{
  "model": "class-conditioned image diffusion model",
  "dataset": "capsule endoscopy frames (Kvasir-Capsule)",
  "train_examples": 42238,
  "image_size": 48,
  "horizontal_flip": true,
  "conditioning": "class",
  "arch": "unet",
  "objective": "v",
  "cond_dim": 256,
  "targets": ["finding"],
  "num_classes": 11,
  "cond_dropout": 0.2,
  "norm": "layernorm",
  "activation": "gelu",
  "channel_attention": "se",
  "pixel_unshuffle": 2,
  "widths": [64, 128, 192, 256],
  "blocks_per_level": 1,
  "scale_shift_norm": true,
  "attention": true,
  "upsampling": "transposed_conv",
  "init": "trunc_normal_002",
  "residual_init": "none",
  "optimizer": "muon",
  "muon_scale": "match_rms_adamw",
  "lr": 0.0076,
  "momentum": 0.95,
  "nesterov": false,
  "orthogonalizer": "polar_express",
  "adamw_lr_other_params": 0.0021,
  "steps": 6400,
  "batch_size": 512,
  "epochs": 77.6,
  "lr_schedule": "wsd",
  "decay_fraction": 0.2,
  "final_lr_fraction": 0,
  "warmup_steps": 320,
  "weight_decay": 0.1,
  "adamw_weight_decay_other_params": 0.01
}
Rows from block 6 of a small class-conditioned image diffusion model, named by matrix and row number. Rows with one number belong to one channel. Each number is 128 + 24 x the weight over its row's rms, rounded and kept within 0 to 255. All counts start at 0. Numbers have three digits each.
Before each channel's rows are labels from the 100 images, of 14848 (inputs lightly noised), where the channel reaches its highest value: "responds to" is what is common among them. Only what is clearly more common there than usual is listed. The data: capsule endoscopy frames (Kvasir-Capsule). In brackets: how many of the 100.
# convs0: first 3x3 conv (model.mid.2.convs.0.weight, 256x256x3x3, each kernel summed), inputs 128-255
# convs1: second 3x3 conv (model.mid.2.convs.1.weight, 256x256x3x3, transposed, each kernel summed), outputs 128-255

responds to: finding: ileocecal valve (55)
convs0.217:155137130120114130149126123123156126110145184130113148189131140099124124128104139147118189161095182159139129132146074162100101143105121136125155151124130134126172118153166144126170151119147128165140140177143131158135117132146139141154126114107118099077132121148156132109094113130077178132136159127161100135143150123147180130102108141125148141162128130150128133123151127165130153137143
convs1.217:145128068115138126110124128117128120157143127128170088129130127089127126144127132094108166124122079126122095145093128136103115123115110127128130185153125107100107123140153106100151139133102120140130107177132129116140107093145128119081119141089127120123164104094121127127158128126112127125135133103065173118147104130111078144096131181115118126121128135128100129127141146151132111108124

responds to: finding: pylorus (33)
convs0.205:106116156098134144121124138127142158145091108105168178140125109120138137139184130116168106146131134134140123153128146150110132098071099101143109101165132137114096136107137116130105105140093122143113124125110166124117119120094106113134114087133076185134118152095143132136115133094058129123130131131140140165121127161103118157133103082130117114145176130130166161129149175095141095160117
convs1.205:117101102085148130126144125182128159142125124130130186128115128106128120105155130138108088136127147132091171073163114177150132132088111139128130138085129132129108165190157128128082121126150134111105159066095132119097131117166128135112107168151149149125135108154113128126148124127138124091136105078115158112130088129094115147176164153088183127074098110131128127130170109141098147123108

responds to: finding: ileocecal valve (27)
convs0.65:122146148145087103141146176140121080114138104116108154136126099091148153156156128161175112125134165112122172116118127076134125113106137154136139172091123112101112131114119118113127104087139178113096131141153096105138127123154136086139110094097170112133167140102149114119103151088160123134089131121150163175094117106122102106093148139078105151152166085118109143103136073115119105110137
convs1.65:163116136115106127138122132146127076122092129126143121128128127136157129107214099126147134140126150130123169132183123160114155130132097121127124120096129157140153136150162162116097159125139114127129158118100128144170079116127127119145165175113142169115120137143130129128132123126108125144141153116109137097093122124149041111141092122101172126196121139130169129129168107090119149132115

responds to: finding: ileocecal valve (38)
convs0.161:147072122100100153103160129122143136144159164126158131107147097108097138131138103117112109129128158138150108128130100133134153142110160122120102148104166119112115113145083098112107113119152066125142075136143134098110127185159155142165165103175135198135124096119135146147097176151147160156110063141129101137118131064114122161137146114112093115111146123154112114150089113123100117142138
convs1.161:147116107149146127122134125104126137130088129129100114124129129129125125181090124182117103125134130125079162121157114190113135130108103131127124142189127158121143085117135107141165156065144112094118123097163129136123125157095128128148137128122127085079121115158123127127113123129138132087140102104108175176102158127101107107101159183121125125103142164131131126129111102160118119164162

responds to: finding: ileocecal valve (46); finding: reduced mucosal view (36)
convs0.23:106161144123108135142134143134122102113109106131185130171127097117139140127105141156130113124099114151118093172122137125122120107177120158121110115123160130126111152128095158132145108136150171071095132148127138117124151135121165132162150151129121153138133167122153113140155151138149150105128164109120152175142154134146139162117132104129122100118151119075142136116169127129120134127134
convs1.23:138109116108138126148127128135129130130111128128138185128127128090123129146191104159178134111124160130139136136165123155115163129112085126126118114139129140126133093134163108102086070097129100116138177155139129127160108146101127130095077175136116126137124125134136129128181139127154128164135141130151101158143135126135115111139141145148123128119144150127147128129113090141129153129133

responds to: finding: reduced mucosal view (44)
convs0.166:144114112133166111111137170126137186113128133143177120099093137177159113117100150176161149130123144133163148156134115156116144123116141139109106125140135080140130123131148128117102130118136128148133101136129088125176136106167135122117119079181135167124159097170117151124134100164152142105120127124162145136094168169151162138145124145162104139136117118154103127113124175115157134133105
convs1.166:101083144171152130157133126159128128136130128130156125128140128122146125163156128143142130127132139129105149098163131168158133125130105126125121172085128126097114093097102114151132121077129153084137138133124128157082086166136130131092093148130098086137103119165137129128184098124116129105128137111101119165099069127129112131077090123115112130135142121130107127129090121120091122071124

responds to: finding: pylorus (37)
convs0.32:159124095131122146123141098107135164090107118143125127106087154133116118115143164167100150144129146114127110117098115138151133125095149106083151131142095097132122117116126110130119090126096114095109139114154145077090118153102092120132141118112143144122123112104102136162076106110171128121112140147087104120136140105098108120125132152137067088149118125119088082144134124142154126139114
convs1.32:134139112067133130134132131142128132093174127124142121129127130171137129096204161112133122141128120130088107111128136170155119128093119121127118155140131149144144158126125181107089119117136122108125108118125127136111085128114126127144122110151121065117114137169126129128145127126152127116125106136079171148107144125125135162135133183128119130141145157125184131128106145146106073105099

responds to: finding: reduced mucosal view (30)
convs0.241:136119124147143106098140093131136100119170120152129133122130131086110128135148102094137112144127137093146124153117088188128161121133116162130125146099124144116145124107135174132163129136122109095139156135116141147143198136097114124144154129113083090131151150125148137113143117100119104150147098113141147161032146148101092130135129118127134122125166158130151123090115121166142126119105
convs1.241:105145159207109127093128128147128146118110128128145091129127128145134128160095134151109129191128149128102147099166124109103157128135114129127127098142128176134158136162113128072132097085115151160128131105090128150094110088118128129119130085123126119120112134133131128128109126128132128129124160097098132132111170127092095087159160097123094128145114121127115127129149122160132203139105

responds to: finding: ileocecal valve (89)
convs0.20:143091143127145137136116063139109160134138137115076121077141127117129089120103097145077134097127119083128126138136150125087102120122114119085082114179117114114097119119147102113109111120116125140133170091128081092119121132128134125122145131117141219126116095137117110146092119152115142116124154100108145109181120109105125097130108140125139118145144132136129100133090126142098132149140
convs1.20:134145152140131127132135128146129119116114127128102132127132127100136129098151159095152088133129078127102164139160131083149111128135100131129132145105128126111143154148137122147130154134130115150116140140171128096084151189118128126209125130117135145139109138084125128128174123131097127104121105113110065128119115127136117119140155142135185128164104151127135129128153127104136072121153

responds to: finding: pylorus (26)
convs0.0:147071120134136163093138126153142192149126119142074103147130148091153117107138137106143106128144112151113079125129124164165102166120136071107111100154138100117116097122087163157166146102173088144124153104161142130103148106079127102129111142149122171139144099121135136132110126152117108097131091115144104102113114149125096125093153085150102146121116147153151117142165152159166131143157
convs1.0:122094124172172132116123133141131093134090129129147138128157128162143135129155160106134121124119103128111139096079117121133090126141080128129131136132132140129119130110099150192126118063151169163116116145141127189119104177141130128149144132187088112080165096144132131131107125122129132136102121154126131166122143133135101205113147156112115131057115095124129127130167117120131092117109

responds to: finding: reduced mucosal view (42)
convs0.250:117123116141077136122160100147153097129167098152128148129125105114143124130164109116135125101146187118108186126171129116134089132177125151098119129142119162122137127125173132138105119087148130104125118120127147144145122104125111142101154122113105110126132119092117106157151111125153122134140121140129189131139122128128119123138103124116131172089138100126138127148116105139105090063123
convs1.250:164173108139166131155122127142130137132128128128129119128125128132165129134141117150087150131133129127116104147167121104138141127154102125130137118152128104123135172121114133107107118105104114160115115124140126145131131160139130133115098120138191163153167078094125128128194134133154127114112153092111184148102159128131107163120144086116119128111116084130175128127094057123097137138164

responds to: finding: ileocecal valve (59)
convs0.176:145123106135100126120125083116112110113149133139096149119123131111124112115174123156105110136157110119125173121131087151136120098116141134106155147147089160137179136149134108114109141129127175147157113125127124160163112143159139118125111156109153148125129080110145128126157156078095149147151120118103125120157145160129104098136127112111117143118106134129126104155120138119113144173147
convs1.176:124126107102177128140124127153128141056109128128134125129125127184140127147151107177115159092124111126134146127138129129186163126164140132127136137133127119160119144122119129103042149105113123137124138142138128136153108153160128133101122152116124154155158095155124128127186133123140128077126111200126136122100160131113127199078120140121168128106096138127120128129117123108114113149129

responds to: finding: ileocecal valve (80)
convs0.96:146095151143127156126093091132142138110172149143127140124129105120167089106121113126109162143146101088127139084118087179118128145110112124124142143141108120112130131139135119123152138176144150154161108153125118141137152148143133135160162123122154129148139117137147129155090162127077133156128123129154120131109134152114108127145125167157129133156113134142146121107119144157111120137132
convs1.96:127134068117146128112122128147128099113103127127143132128128129100116129131155137154132159116128120127130141124137127185148149127126154127129131104117128146103106093145157084145126132142152133117134123136125128154107147090135129133130059158170044085108111153163123128129145131128120126108130093176122115090177097131137120159103108179116169129134124165128047130127099150110157086140096

responds to: finding: reduced mucosal view (72)
convs0.78:129180121134189148100158131159139127122126105132118129158133082142144129128093130094119159141135214140133114102130156124149144132113123115131134124090158134149162137107128110130155099122172159091146151155155105168155200156123137136131158162116072124143147131124154133125157109134135153137108138123111128159109162127132140118119137153117097108125132082113127080210147124124164147134105
convs1.78:178103098095128129141126128111128129105128128128161135128130129042123130177135132098127096100128180129152108149172135155082158128155160124128127136179129192085127124112120137132131154144154123099142179107104128158109078130094129123150116101110124109114139070093135128128135126129096128138134125111146189141144120127131104142143165088113099128154171085127131129127108149141141158134143

responds to: finding: ileocecal valve (83)
convs0.202:113114132103091125114117102110134113137143089104109130101107124118154159126187111090081112127154131106154137104153135155105104126133117131115116135109125180147100125123096114117110120125145123108140106131137110133139125117147116104103125140114137114158145099087129105127216134123115148149092121134117174097147143127133088119115120115094105148098134108156136126119100118130076129125135
convs1.202:124156129151166127127131128136128131128107128127111145128128128158145128143130128161111151115128159128112116156182132108141121129178115125128132111142128086142127152146132109113068108116106110142114082115116128160118117103161128129116113103122184157132160067098128127128162131134143127156139145081097189133107130129117141157149102091112116127121096101128146128128106092111104116138155

responds to: finding: ileocecal valve (25)
convs0.39:093150155118186135103141139125127151152099107116156122135099078135163119098106108178163144163090130154153120115097143137146102104107133115152117095116129107126132123141171131117106148160133132136092128110126094127087126163103133147137139132111127167123134127133132102158104104111094116121109123127122169123125113116096129162132138124161108141181099102101089095082120089116081122124138
convs1.39:057113149123169123079140135130125104114104128127113122127128129130138134084112105137109134110136121129126151100183126150114145133099126127129130128142129156109097110124086111144097108086109151174121099106163126104179110119124128126152085159139124169174128083075118129131135114133158133121128130113099122144104107128138159136125142119091146129109108087130109131128162108054124098121148

responds to: finding: ileocecal valve (57)
convs0.92:148115105111138122108124143124158087126143104143118140116127156153103153099088127157168117157109116126174137118175121139095154163133141088146155143151171142175093125126174110134129125120098126124110159145132173152129125136131138182129105123162114141120139159147136138114128108155113138137099168114114150094139065139123148110153080131147145106130119101100108123184118163119101107061170
convs1.92:103155097155098131081118126136128079134090125130158121129136128108078131115118115096113117107124110126150128067116148153154121122094175128130131159113129136102104110170094055092112116116114117108163160124113130133130099101137133108113093184133106080108148117142125125135176121121148124093121147150072104104121151126114157160158128107127135128153173125125112134122135096088083095091090