A small class-conditioned image diffusion model, trained from scratch.
Training: muon at rate 0.0076, 6400 steps, batches of 512.
Data: trained on capsule endoscopy frames (Kvasir-Capsule), 42238 training examples, 77.6 epochs.
Rows from block 2 of a small class-conditioned image diffusion model, named by matrix and row number. Rows with one number belong to one channel. Each number is 128 + 24 x the weight over its row's rms, rounded and kept within 0 to 255. All counts start at 0. Numbers have three digits each.
After each channel's rows are labels from the 100 images, of 14848 (inputs lightly noised), where the channel reaches its highest value: "responds to" is what is common among them. Only what is clearly more common there than usual is listed. The data: capsule endoscopy frames (Kvasir-Capsule). In brackets: how many of the 100.
# convs0: first 3x3 conv (model.enc.2.0.convs.0.weight, 192x192x3x3, each kernel summed), inputs 96-191
# convs1: second 3x3 conv (model.enc.2.0.convs.1.weight, 192x192x3x3, transposed, each kernel summed), outputs 96-191

convs0.36:127130145132090136116121138085144087105153110140128121147112194135101106125084165137132122145144078152133174124093142130094127130103127182136171099128136113106106112117119124123110119126095147123127129148132136121092115121156154137153138089116147140141122111128134116106106093131112131091
convs1.36:125161138082141150148113166126137128091101126081139140112130155131136139111140144133148142114132137175124129115134118137104123137130137142089134136102143132108138165137132137134083146155119124126094172111125095098114118112141108127114134120125144134139164110192159133136113159164127163124
responds to: finding: ileocecal valve (44)

convs0.41:098143105123113148131141125144092110117153119155140129113171110095157132102116149172159124144182114122063146127126126126115117130134190095141113150153173113159112093126139142154119144135107120141126170117117144131116125098103148169156116103103169142173123138174154133134165158093137141145
convs1.41:156126105125161214133147136103175081138130077126140174167111102127123116129103120134126158178151163117144130115101143148089118134122130120135115113138077128173143140136135106137165140099153115143175168128137106132128106129118126079164158136147095133163142119114132112111163115161124027108
responds to: finding: pylorus (91)

convs0.44:155115111149130106135139147132143161176113126127160155148152076151126162137132113130120133173131132136100089116161151166091123127145132153131081136132108136106134127120136126139124116138133160160132112125172168157103113134141135114133146113172147122103132113135138150111135159137156106114
convs1.44:109143140147143174164145117127131094121165108139124166103124150129127187079161150117124145104151142157130172099139122089119152131164122105145150138183094129163132153095134142125129184080091127098137120135151078143128125127101128117119131131113148168131128136124109138142117133144126123137
responds to: finding: reduced mucosal view (64)

convs0.101:099128121123140107093162152144151133104133105133120119152119113148110132112158105140115149134112117093189142104128115141152149101108119156084149117176120158126137120141177102153161162123128117162104130123080137156122092125135142139115139139109094105139117127085152113139159132134140057161
convs1.101:132119088147124150120158146122097189127097123119115141117156119123117126125118062148152117156122107108119106161128149130128148116089100172120091095161177140152082152074120141136139178164147150133119111129137170124165135129124148120127127128123163132095107157144170126075117134121128156129
responds to: finding: foreign body (74)

convs0.123:159155175145114110112133145132130170148113120136123140121132125141159125107156154126174103107105147129135085086127114166124136097096129102142120129137141148150110117153145138149120120137121130123127173117110122105130131151155141123078109142141100114152134142141134110153142108106096143114
convs1.123:125145120166150141083125099116178128147132112129130162122130120118148136093149132114094085088149121115127125095126125135170088094160117145132122096143121130169093138161126144107129118115147120119125100143115117147099096157110095105120087117134129131144119075084106125105122099125090100126
responds to: finding: ileocecal valve (71)

convs0.37:132124130129121096068099121108113081122133160168119156126156088129104167086120144132125136114108111125139132111118107142160108137153142093133121115156157140148130173171126141149096133101138101117133138121162078110100149168128136184082116127141092117115136109127105109155135123115097133174
convs1.37:109127134142144134114101097116143144128152145139120153083137122134108109105105128119120103141177124125135116111139153123156109099139164150154127125162107126149155159128111176116114126106127122143080122125118150202111112135133093114112154102161176113153124090105147148126137126134093163089
responds to: finding: ulcer (36); finding: reduced mucosal view (32); finding: ileocecal valve (32)

convs0.116:139121123130129131120116108136174060121132127140159101108140135150121142102111132131118130115115129133144129113131146130205151165114139107128105136118140160119129166130145133099129152141139127091143156139147105131101102152169127107156130149151128138121142142125132142133130117133098138127
convs1.116:130148109148148142128139096142157089144156124137117165105136159127108135125165186132117142126186106154133171163171142102131115111154135115126127153114132119120125140100140146117109170110126116129109119137156085132118107133095140081127135136135102121114137090129142134156133115084105167119
responds to: finding: pylorus (31)

convs0.35:109126130130143187139141168128135139064121149138108144140135099168143128184096105105117135123158150132129107113145141129084113119143104131114109134159155118145127113135147130165134145127150121168124099160138117117135132120106141062129107127138122138097178119114139138089146143122156116141
convs1.35:109117129132139084168121087120140103125179133125131149127071148130083187133123121130123137118156129124130140125136107146115111151090117122140062078121053141093131176159150127126097177108101114057122162127142101115133123124114142147103116159115148158130103110123086132087129114121125087139
responds to: finding: pylorus (76)

convs0.70:124132106116117153186101144161128106094172137120111136118102090130117116127065123150122114167199129135119162134164140110136140185118142065104128146155101139169105157091146118128095131145131133139130142115140154102149167155121167174127124138086161128108143144160126131135137134101065080151
convs1.70:108094128130101120154095115116141147138100135111151176144122127139152137124122111127119115054107142102122171154085164119113135154056158159117128142144148138120149058152130133154159159101142126109139148127163158108149131114143062124131144127123130120105102145134135149126123180125151142114
responds to: finding: angiectasia (51)

convs0.163:128098107095109154154111188166157123121130168102131125137153166102119117138118133120104100131146157141125133121128126120129070090133129216111136158168110147113123143143090129142118155148149124153132082124113124130112113140125101130153158123061075117121151082105101105126132123149138119156
convs1.163:119145149100128097178139130113114140138079124081104134130116109122082110142101126134128165096108114149125143113159140150109121131140094168100072141136166138102182099117124105143112100081111160112147113129094129086127115118126152144122095121115156148160104144113146140117120174113104141146
responds to: finding: ileocecal valve (28)

convs0.164:158126118164143088087086148113126080122069159137153144104155138132129137134106115127112150127120149152128108099138128140140137152099145143165141131152082110143106172171104116133139123112122136126139117169123109129097162141125147158133161088122143104123118123125128132082116146131123118075
convs1.164:123131111099112133138150119136075103124151121103134134150115101125130126121146156121126150118153071135116118137110097135149091139070178075115079099148142106144163102117130099117127123136167135183136149118133141119118138146123147148149137161172136156139135122068101147172096092116145142128
responds to: finding: erythema (39)

convs0.99:143092173108122134114131142129127170133141127163138109122130116157125150129092095101129131133096117142116122121128113132160142112124132100128170160099109147169125133167143128121133069126121117097108147094165122173184115188092114120103139133112129117070118118117139162142112116120071151088
convs1.99:116138133138128104209122162124131126104146124105135118125131162126161167134145131121134077119122129095131131122111168129142114123131126150141091152120103116107083123099121133115107204160116134133152147129123119131118120133103138137148140137156122152120120164162107157134147082084142151109
responds to: finding: reduced mucosal view (39)

convs0.184:097128111107135068134152087117158185129130125122146116142108138127147137129079067157173121140139149126086120127147134161104108160119120145137110185121138110146124157120165136092137130132131137139124113125071138133104139137100130136119106140147109144162126146110118180072083124110145140089
convs1.184:135128161137142144138125117157129143120160149144128144113095155127135124068137090078127101173141096127128100137092133122147140119092174080098115107100134130117117092104138140120142176137127139112139073132035137121141135147152086145139134102133160111130126136083140136138179127152132157126
responds to: finding: angiectasia (49)

convs0.134:120123149173121121151157142178133122118186129128110146119107139129150117129198123129109139160168135141107126119162169143154145076174156088156113123104139127126105151138158136164143071120133126137133117132171164088118145134110133160119143124124140137131134155133108145088138112120145113133
convs1.134:117122114123117139083109110126109162142129134131141141123140098130110144111081064108105093120104144154124143113120144136095111142088142108133120110187155148164152160146156113116150153143122139113154134134144153128125127131145093092125143152142137140133132113149116125131085122082169088109
responds to: finding: ileocecal valve (26)

convs0.140:119140094136153113197155111132126175156113128132119128117101132124144149164093129127138108146121126115152161155144140101132140122137137209140143098081135097174138140082124091079083132146129103091118156113125145137113099144065133158165160113097144128136137098125100123167086141072104135110
convs1.140:119145133163156151174098138087127106132139148103148097152142127135120122162152122110109144149127138150138150153110161117112147126112136133065128085088125122078121100121150153113105148120111141091124135109124114137142117161141096127117149176114166157100126113173123126107140092126075139095
responds to: finding: foreign body (34)

convs0.95:137093099135141138100114123137104148117135138127133145107132188127110181109134105113111136135142142125143121209129096138153119084101135131157127110095127102090136114099119118167144144151095128103150143102127088128111114109126085146122142144145154108106146134164138123170126129104100108115
convs1.95:125116112121102140156124141121128110127130159084151103113124128116128067103148157130128104161108139157142172143108108117087135139133084170106103104101085133113117106126116166152150115152110140112164113118115110103143145131147134106145119141145127130119128132106090134098132126133145104116
responds to: finding: foreign body (63)

convs0.136:127050137127142127130170082131116073127155113157181137150140144131139122114116117119118143126165145129078148147165183109146104149134127164117174159098177128100132149120127116117146114127130093116087131126141098152101143154102101144119094151104106127099136147104146125163112104127113105109
convs1.136:136154129167141097138142155141116113165118161075123108126112151126158142127089154138125103146136127096116145107098103106154094125122154108096096170118099147134150107128146119121120095137156122118155111123080140099107124116123118150082127122169145107055100108152126134094121165167122133112
responds to: finding: angiectasia (59); finding: ulcer (25)

convs0.17:152142144140139094121095119123128117138142111124114151117125070106129153129092116118097138130151119145116082070121153178088084100109164097127118133124104124140127155198144133125085130128131129121118160138131078165130136177136148110141117125121112121114156116138121149138100117103165118125
convs1.17:134129156160128156109137127146146126154172118098131159133125140131101134077137153110138108097133101084127114098153157168121094078134085109126101150156160121161124157137138137127146152129136115126133147130131069102116122132090140154114113097101103134124134116115118138108125154112102168161
responds to: finding: reduced mucosal view (100)

convs0.187:166095168123129140116131105145128083102060152134125125130117060161117123109138101141165102136145147152089130130143135128126101117133132076146120126132119138160148155111120128083109130129109124143152191151083129132113146189152123171106138143106138123129115162142139114095164144182125097129
convs1.187:147108103120141159129124152121125120095193138152099128131101140124086101049080148131117119130158133133131150181128150134121174107099122097136139138116137138124129138145127098126126129130117132177093141128114139122146132124132134151126111115113167110138106134088141092116117094079127154106
responds to: finding: angiectasia (62); finding: ileocecal valve (26)

convs0.102:105159141133137088154120121129154144139125110128138101148140094146141111082163095132107133078079134137131096105124115144138112115106129104163121119129156140098161143131060127139117131123110160124128141160129154137096154173167144165146099176150098129185098127115128161119144145123134092126
convs1.102:163122099075118171100189097124111117113122093139143153118113124133123141160097090112129118119133127083138117178117152162172139158105174146098130098134117150124149151134147146146142139069122130124165121137123108172123110100133108132121137124146140099112122125098161129146143134147164128122
responds to: finding: angiectasia (38)

convs0.26:122166097130144124175136141124114148147099124130152144138110085126147105163208120124105123153141166130084095146161135136102113159129128132147117139153110141108119129129131130125123118123150143113121111126124149102145120107118122124119150108114112142120141104136166109135146135150151151174
convs1.26:104131141121119103111156132129120170105136150123121105173119099123147171113104140117130092117113147157135133159153132086147094152097168151089093135112169123097096087162129151135162139103133110118118169129113148118135132152178103122158123125164137094154093115111128211171122138131163150118
responds to: finding: foreign body (99)

convs0.172:191138130124123114082120152153123128179072098103102114150139133124075111129129143138098125141102092132108095111155117133123053088102113202124139163166146100096123112129116115120104077113115120156134082123139107132131108110118115138175123102125156125157144117135117112119112159129112132087
convs1.172:123123119135122097185125173136125111128066121163104135147133154130155213130153164121119146134113149146129127086151113141139117144219138134147173115129115118088126139096103130124133088162154136148118089124097144133137133119129148137126106108121125145129118132137125139118101126133108144093
responds to: finding: blood fresh (63); finding: reduced mucosal view (34)

convs0.127:096128112108150110118129095113111157113110088138140139120137142110134070090137163136095151139146125120063127115136103118137085119108168111139131128111080134143112107156094123143161157145098140144106084121103124146151136131123127095140126117159132140102106158128141121114126132151149110105
convs1.127:131104075126156139163113123133149109133163098153141113086118163155150157110149140102111103172103125159132113118146114108140120126128145091087127112095108122130152141143127102139102185144118158130081121143122104131125130116126161136098105106179128105107126090151137139085111179121124141175
responds to: finding: foreign body (62)

convs0.88:100109113137124121171093113103123111098140138108196135097099090108115128099156068148123149164132145092124174141121168122141114143164143079119133120103127106138131172103109139129124159129150097121135141144143104125115132094112145092090120139126152122057134092181141099129114128126142154158
convs1.88:114140121119146111061153133132133115125141132114137077099118098129148123188112130138139142139129148126124146178141144099142115084118166132127098129112119125129149113146129121135129106117148113174145079129133134157115132136102087162129151146146107119156094149116115147149096145052130116114
responds to: finding: reduced mucosal view (53)

convs0.33:228153163133132149150124198122131179113117115108142123137124089104121127180143101140106124118121108179125110137092120112105138131094094121130078107194098150119131133092153153135120143110131144128128125150133122102071113130145132095150137112123120137110150134114107117134152131138118126121
convs1.33:151103110136118100122114137134130159149112122125093109121056065124150051126178149088118098147154126118127115147141131119108129113126108128145102089130106128157147134109115148135120141179115144153103163123138144143146135114120151094119124126124116123131096116131151175151130139106117136136
responds to: finding: blood fresh (87)

convs0.110:118152124134109160135117144138127088120153143114111153132156125090081151133113134116128136142133076153146109112129127135115113087087129097146137125188149080118100099191096104130156124125122140134142118130137135131100151157136157203135149147133097113136121126147123105111135149112182103141
convs1.110:130122122128131121109098121127146076131078135124111141079128098119141068115150124143144107115112160092129077190168117135154140108100138152125165142099116125134147170125146121122109140125087116110137124129152111117125115142151109079126127112119129082144140075129122107122148141169139133115
responds to: finding: ileocecal valve (33)

convs0.182:113124186124138119097147103112119106171100141119092160118111119194116137096148121154111109121128175133109142122178120101088109164113142096108143131146138126134161142104084088186122106160139152122108183123121079097134116125130125153083134124130108113123144115136130146139104125138104087132
convs1.182:144133106128116128130102101133179114150186131125152147125129143140120133104070132132090079158131108112127129098112122121158133150123135074138142133118092168153133151171164153147163121115095106164121158134188124074117090110124120095109101121128138138140117136074110144128143098131115106156
responds to: finding: angiectasia (69)

convs0.81:143148159130171194135133126161130121132119142110144149143126059134139161158094170117155168141161143144108130151116144131148152154151145065135076143101154092089149158125144133087181106120146111158129141128138159102121151115134104137074119149125129109121141125129109105106132115180110151145
convs1.81:112132115138149147117131091120108155126137113106091152113150109129135118093122140103151104113134138116134130098132160123155152096170150165107140135183136124181107165155107140135159148163144162169149117139105111148132123118133135122118142130125103110143158116126109148150131105100092111135
responds to: finding: ulcer (27)

convs0.12:107139139124126119112139158145158120133120102124112133137122123137143160090045142121153112118087152155113157123152140143123125150088140062115119158114121133113135148155167100102153110113119115134149128112112101110116130168156131144134142172109126138144108124111133154129095107118112134109
convs1.12:120143127113127118115154122136151120146160147086130120074137141122125086133082101143113145096157103074133170175163159134152138126113135148113176131147145127112092172100128180124107168155147120123118121133117127142116105132117171148133099128139109127162135150157156110111160161155116117056
responds to: finding: angiectasia (71)

convs0.51:180079122134148153116133085132078118135110132113134131146136103115108095131152103115135117136152139104124120127172106135113113114144086164132157165168148148143154148127143122118096141115116144135111129122130128204120137141115113143138120091147156118103128147119154162175159131096092113117
convs1.51:146112140095106100216112160132131131113081108149125138159128161121112172091157124093133121091120116181125129144122105109143087124137113131146120139117085121133157196092117137121101159112130143118104173129137171131132134130092096136146136146117161162164135118129103138101125123157133105119
responds to: finding: reduced mucosal view (94)

convs0.29:093162103128133113105164110096119125120108145147147145147116157119110117118103121118117133153110179127127151150124103121094137132106127118130151131123113123142171132122144125141134132114146127119121129121109127161132128147124123146076095156129149142100128100125137150128079155117137120079
convs1.29:164140132143109133127113154131140132141155137124134148095129166126099088118068140122105073111164107131118138165087127151133148108122127104123133122115103108158060096178143146133138133135120111124134101115086122118154137089112153104136156087106129129118176162150134121132164119160116120124
responds to: finding: ulcer (83)

convs0.87:078147122118125131096093105118125122133139097113166145118126160135117128102111144115124136080160111131082125105152120126145133099158137121084192105147113121140119126105111148098109086125108128140116137150125113108112113093122164105118128115140137116113123157117159114092118129113109115080
convs1.87:090115116104112133115130116112077130084087122152142156117099103121086031119195092111127131100144149106128143127069128113146128165172165140148122151135141141078103153079130130121098118132128134145162159123089085152127137130158142127130113155165134163116124138156125130168119106164165065109
responds to: finding: ileocecal valve (51); finding: pylorus (27)

convs0.31:118142085121170140177139139121103160174167114077127144147132159128090120151164108133166149144086128105111166148116153096146122159133133106127146079130171133100116097118121136116165110113134112142107133129145129104165130134124131102155136158129121116146134141102104135120113131118109086139
convs1.31:113119134123128153117133133124116146134092137138136161114139091123132142141114146124112108141175149174141141123146147163173135171142155174103141104121068165147132135180150113147138125122145105160149147126170145126131116171129134143148149112114145133134156116089159126155128115096127112115
responds to: finding: angiectasia (51)

convs0.183:108115157112159137112182113117153147128109104123139073129135119177107100119131116113105124148153117128119126062097108124159131193125094138117141131107092133138145151128104133143088147142081131084129142129134112150117148187113120101101115147133091120136141126125101134084132138182105136148
convs1.183:141162106119170137139150171113115145166153095102113132113128153134112140124117093138144139144111153159133152126150113111131145158112170150117152157088131139112095141145147121119137082095159099134151112138125099143127100149142117107152145142175128136058121134125131134169129109157094128104
responds to: finding: angiectasia (86)

convs0.126:161141097132161117179118113141105166161061133110153135127138131118116128107146121140119127162139122170142108135155113121153099137116112095141078120122138104126125132148122130135162135121123111133120098155152126123126130101167121137140144119115109137142141108145117137170127133158163130145
convs1.126:141127124105125131085182128161131121147171086108131101172156127145108150142125106143084135132140109106122137153122146145148136119160142144104132149124167132137121111121152116159137155144129119162115132123115107163109121123137196131107157101161145105073131207116099125165093176143129199148
responds to: finding: pylorus (51)

convs0.115:131104117139130120107135145157116092084113130127158122132124156176113128116107126153149129181130138121133149145143124116170087129115155116133148153198136125118138163109137140103113096142118152123127092131154123127122147136124094181101133118133190132095143140164139130154127156150091135111
convs1.115:082122125123140141072131143119115104108103157161116102157106113128118166174124130141127129149142186166134087126136134124144123129140139093157188127107126136108138115139134143127129083101133133151130127130140090130120126125090121179116116131125126096116153107101163172144076112149125119123
responds to: finding: foreign body (50); finding: pylorus (37)

convs0.133:102119170140166150139110105117148114118124158143121167142115115111092089134089116140130129171116127141146094089115110133098113116115127104088111123112106123103145172141116140124167095150170166099151187083143120152133113152127110168115112150161140120119131087129124156107128164112092107097
convs1.133:190136132144142114127103137139154113127184096079109109078133138124117077132116110154130107143108181116125128179134104148078117084123110141145151121146101129105122101145147148140144167156135138134131166140116108165133118109081132075122170119133144133124165131141138116139152143144107123110
responds to: finding: foreign body (33)

convs0.30:129056178111111139144131141134123078123113163119115144140143147126105091069173151130159149167142153120087086124100130130061160084156137161142144091163126130109174129155135133128138105109152160086124172109095132148091123202163159145132110122135119121119114160136148146104163143134128135117
convs1.30:135155122140138114121160140126146177124151119123124141134111103124074132141076091115129077084084103127127124124117176130110136122096116107167093152168127120168114141093114182124117163152133109121133124128163136168135105130140142127138116132102147097115133115138137127074114101133115158120
responds to: finding: reduced mucosal view (44)

convs0.145:107143167163144149093094170132109088105155135137133121149141134115157125116164162123120134106125111137112106138147137130197142100134113114143099142121139115111149167154136111117181101146116125127103081172151134129146169150125146147115098137118115130155124147131153169061114124119177080154
convs1.145:118126115139141136162143108132122147123104116105112187155112100133128147134122142135113099137094099130126144138106097100149127172139182142135109110162117113194119062155143101129157163128134121121173161120139098079122144083144142132136147136090121132142151107114110110147102144126120146145
responds to: finding: ileocecal valve (48)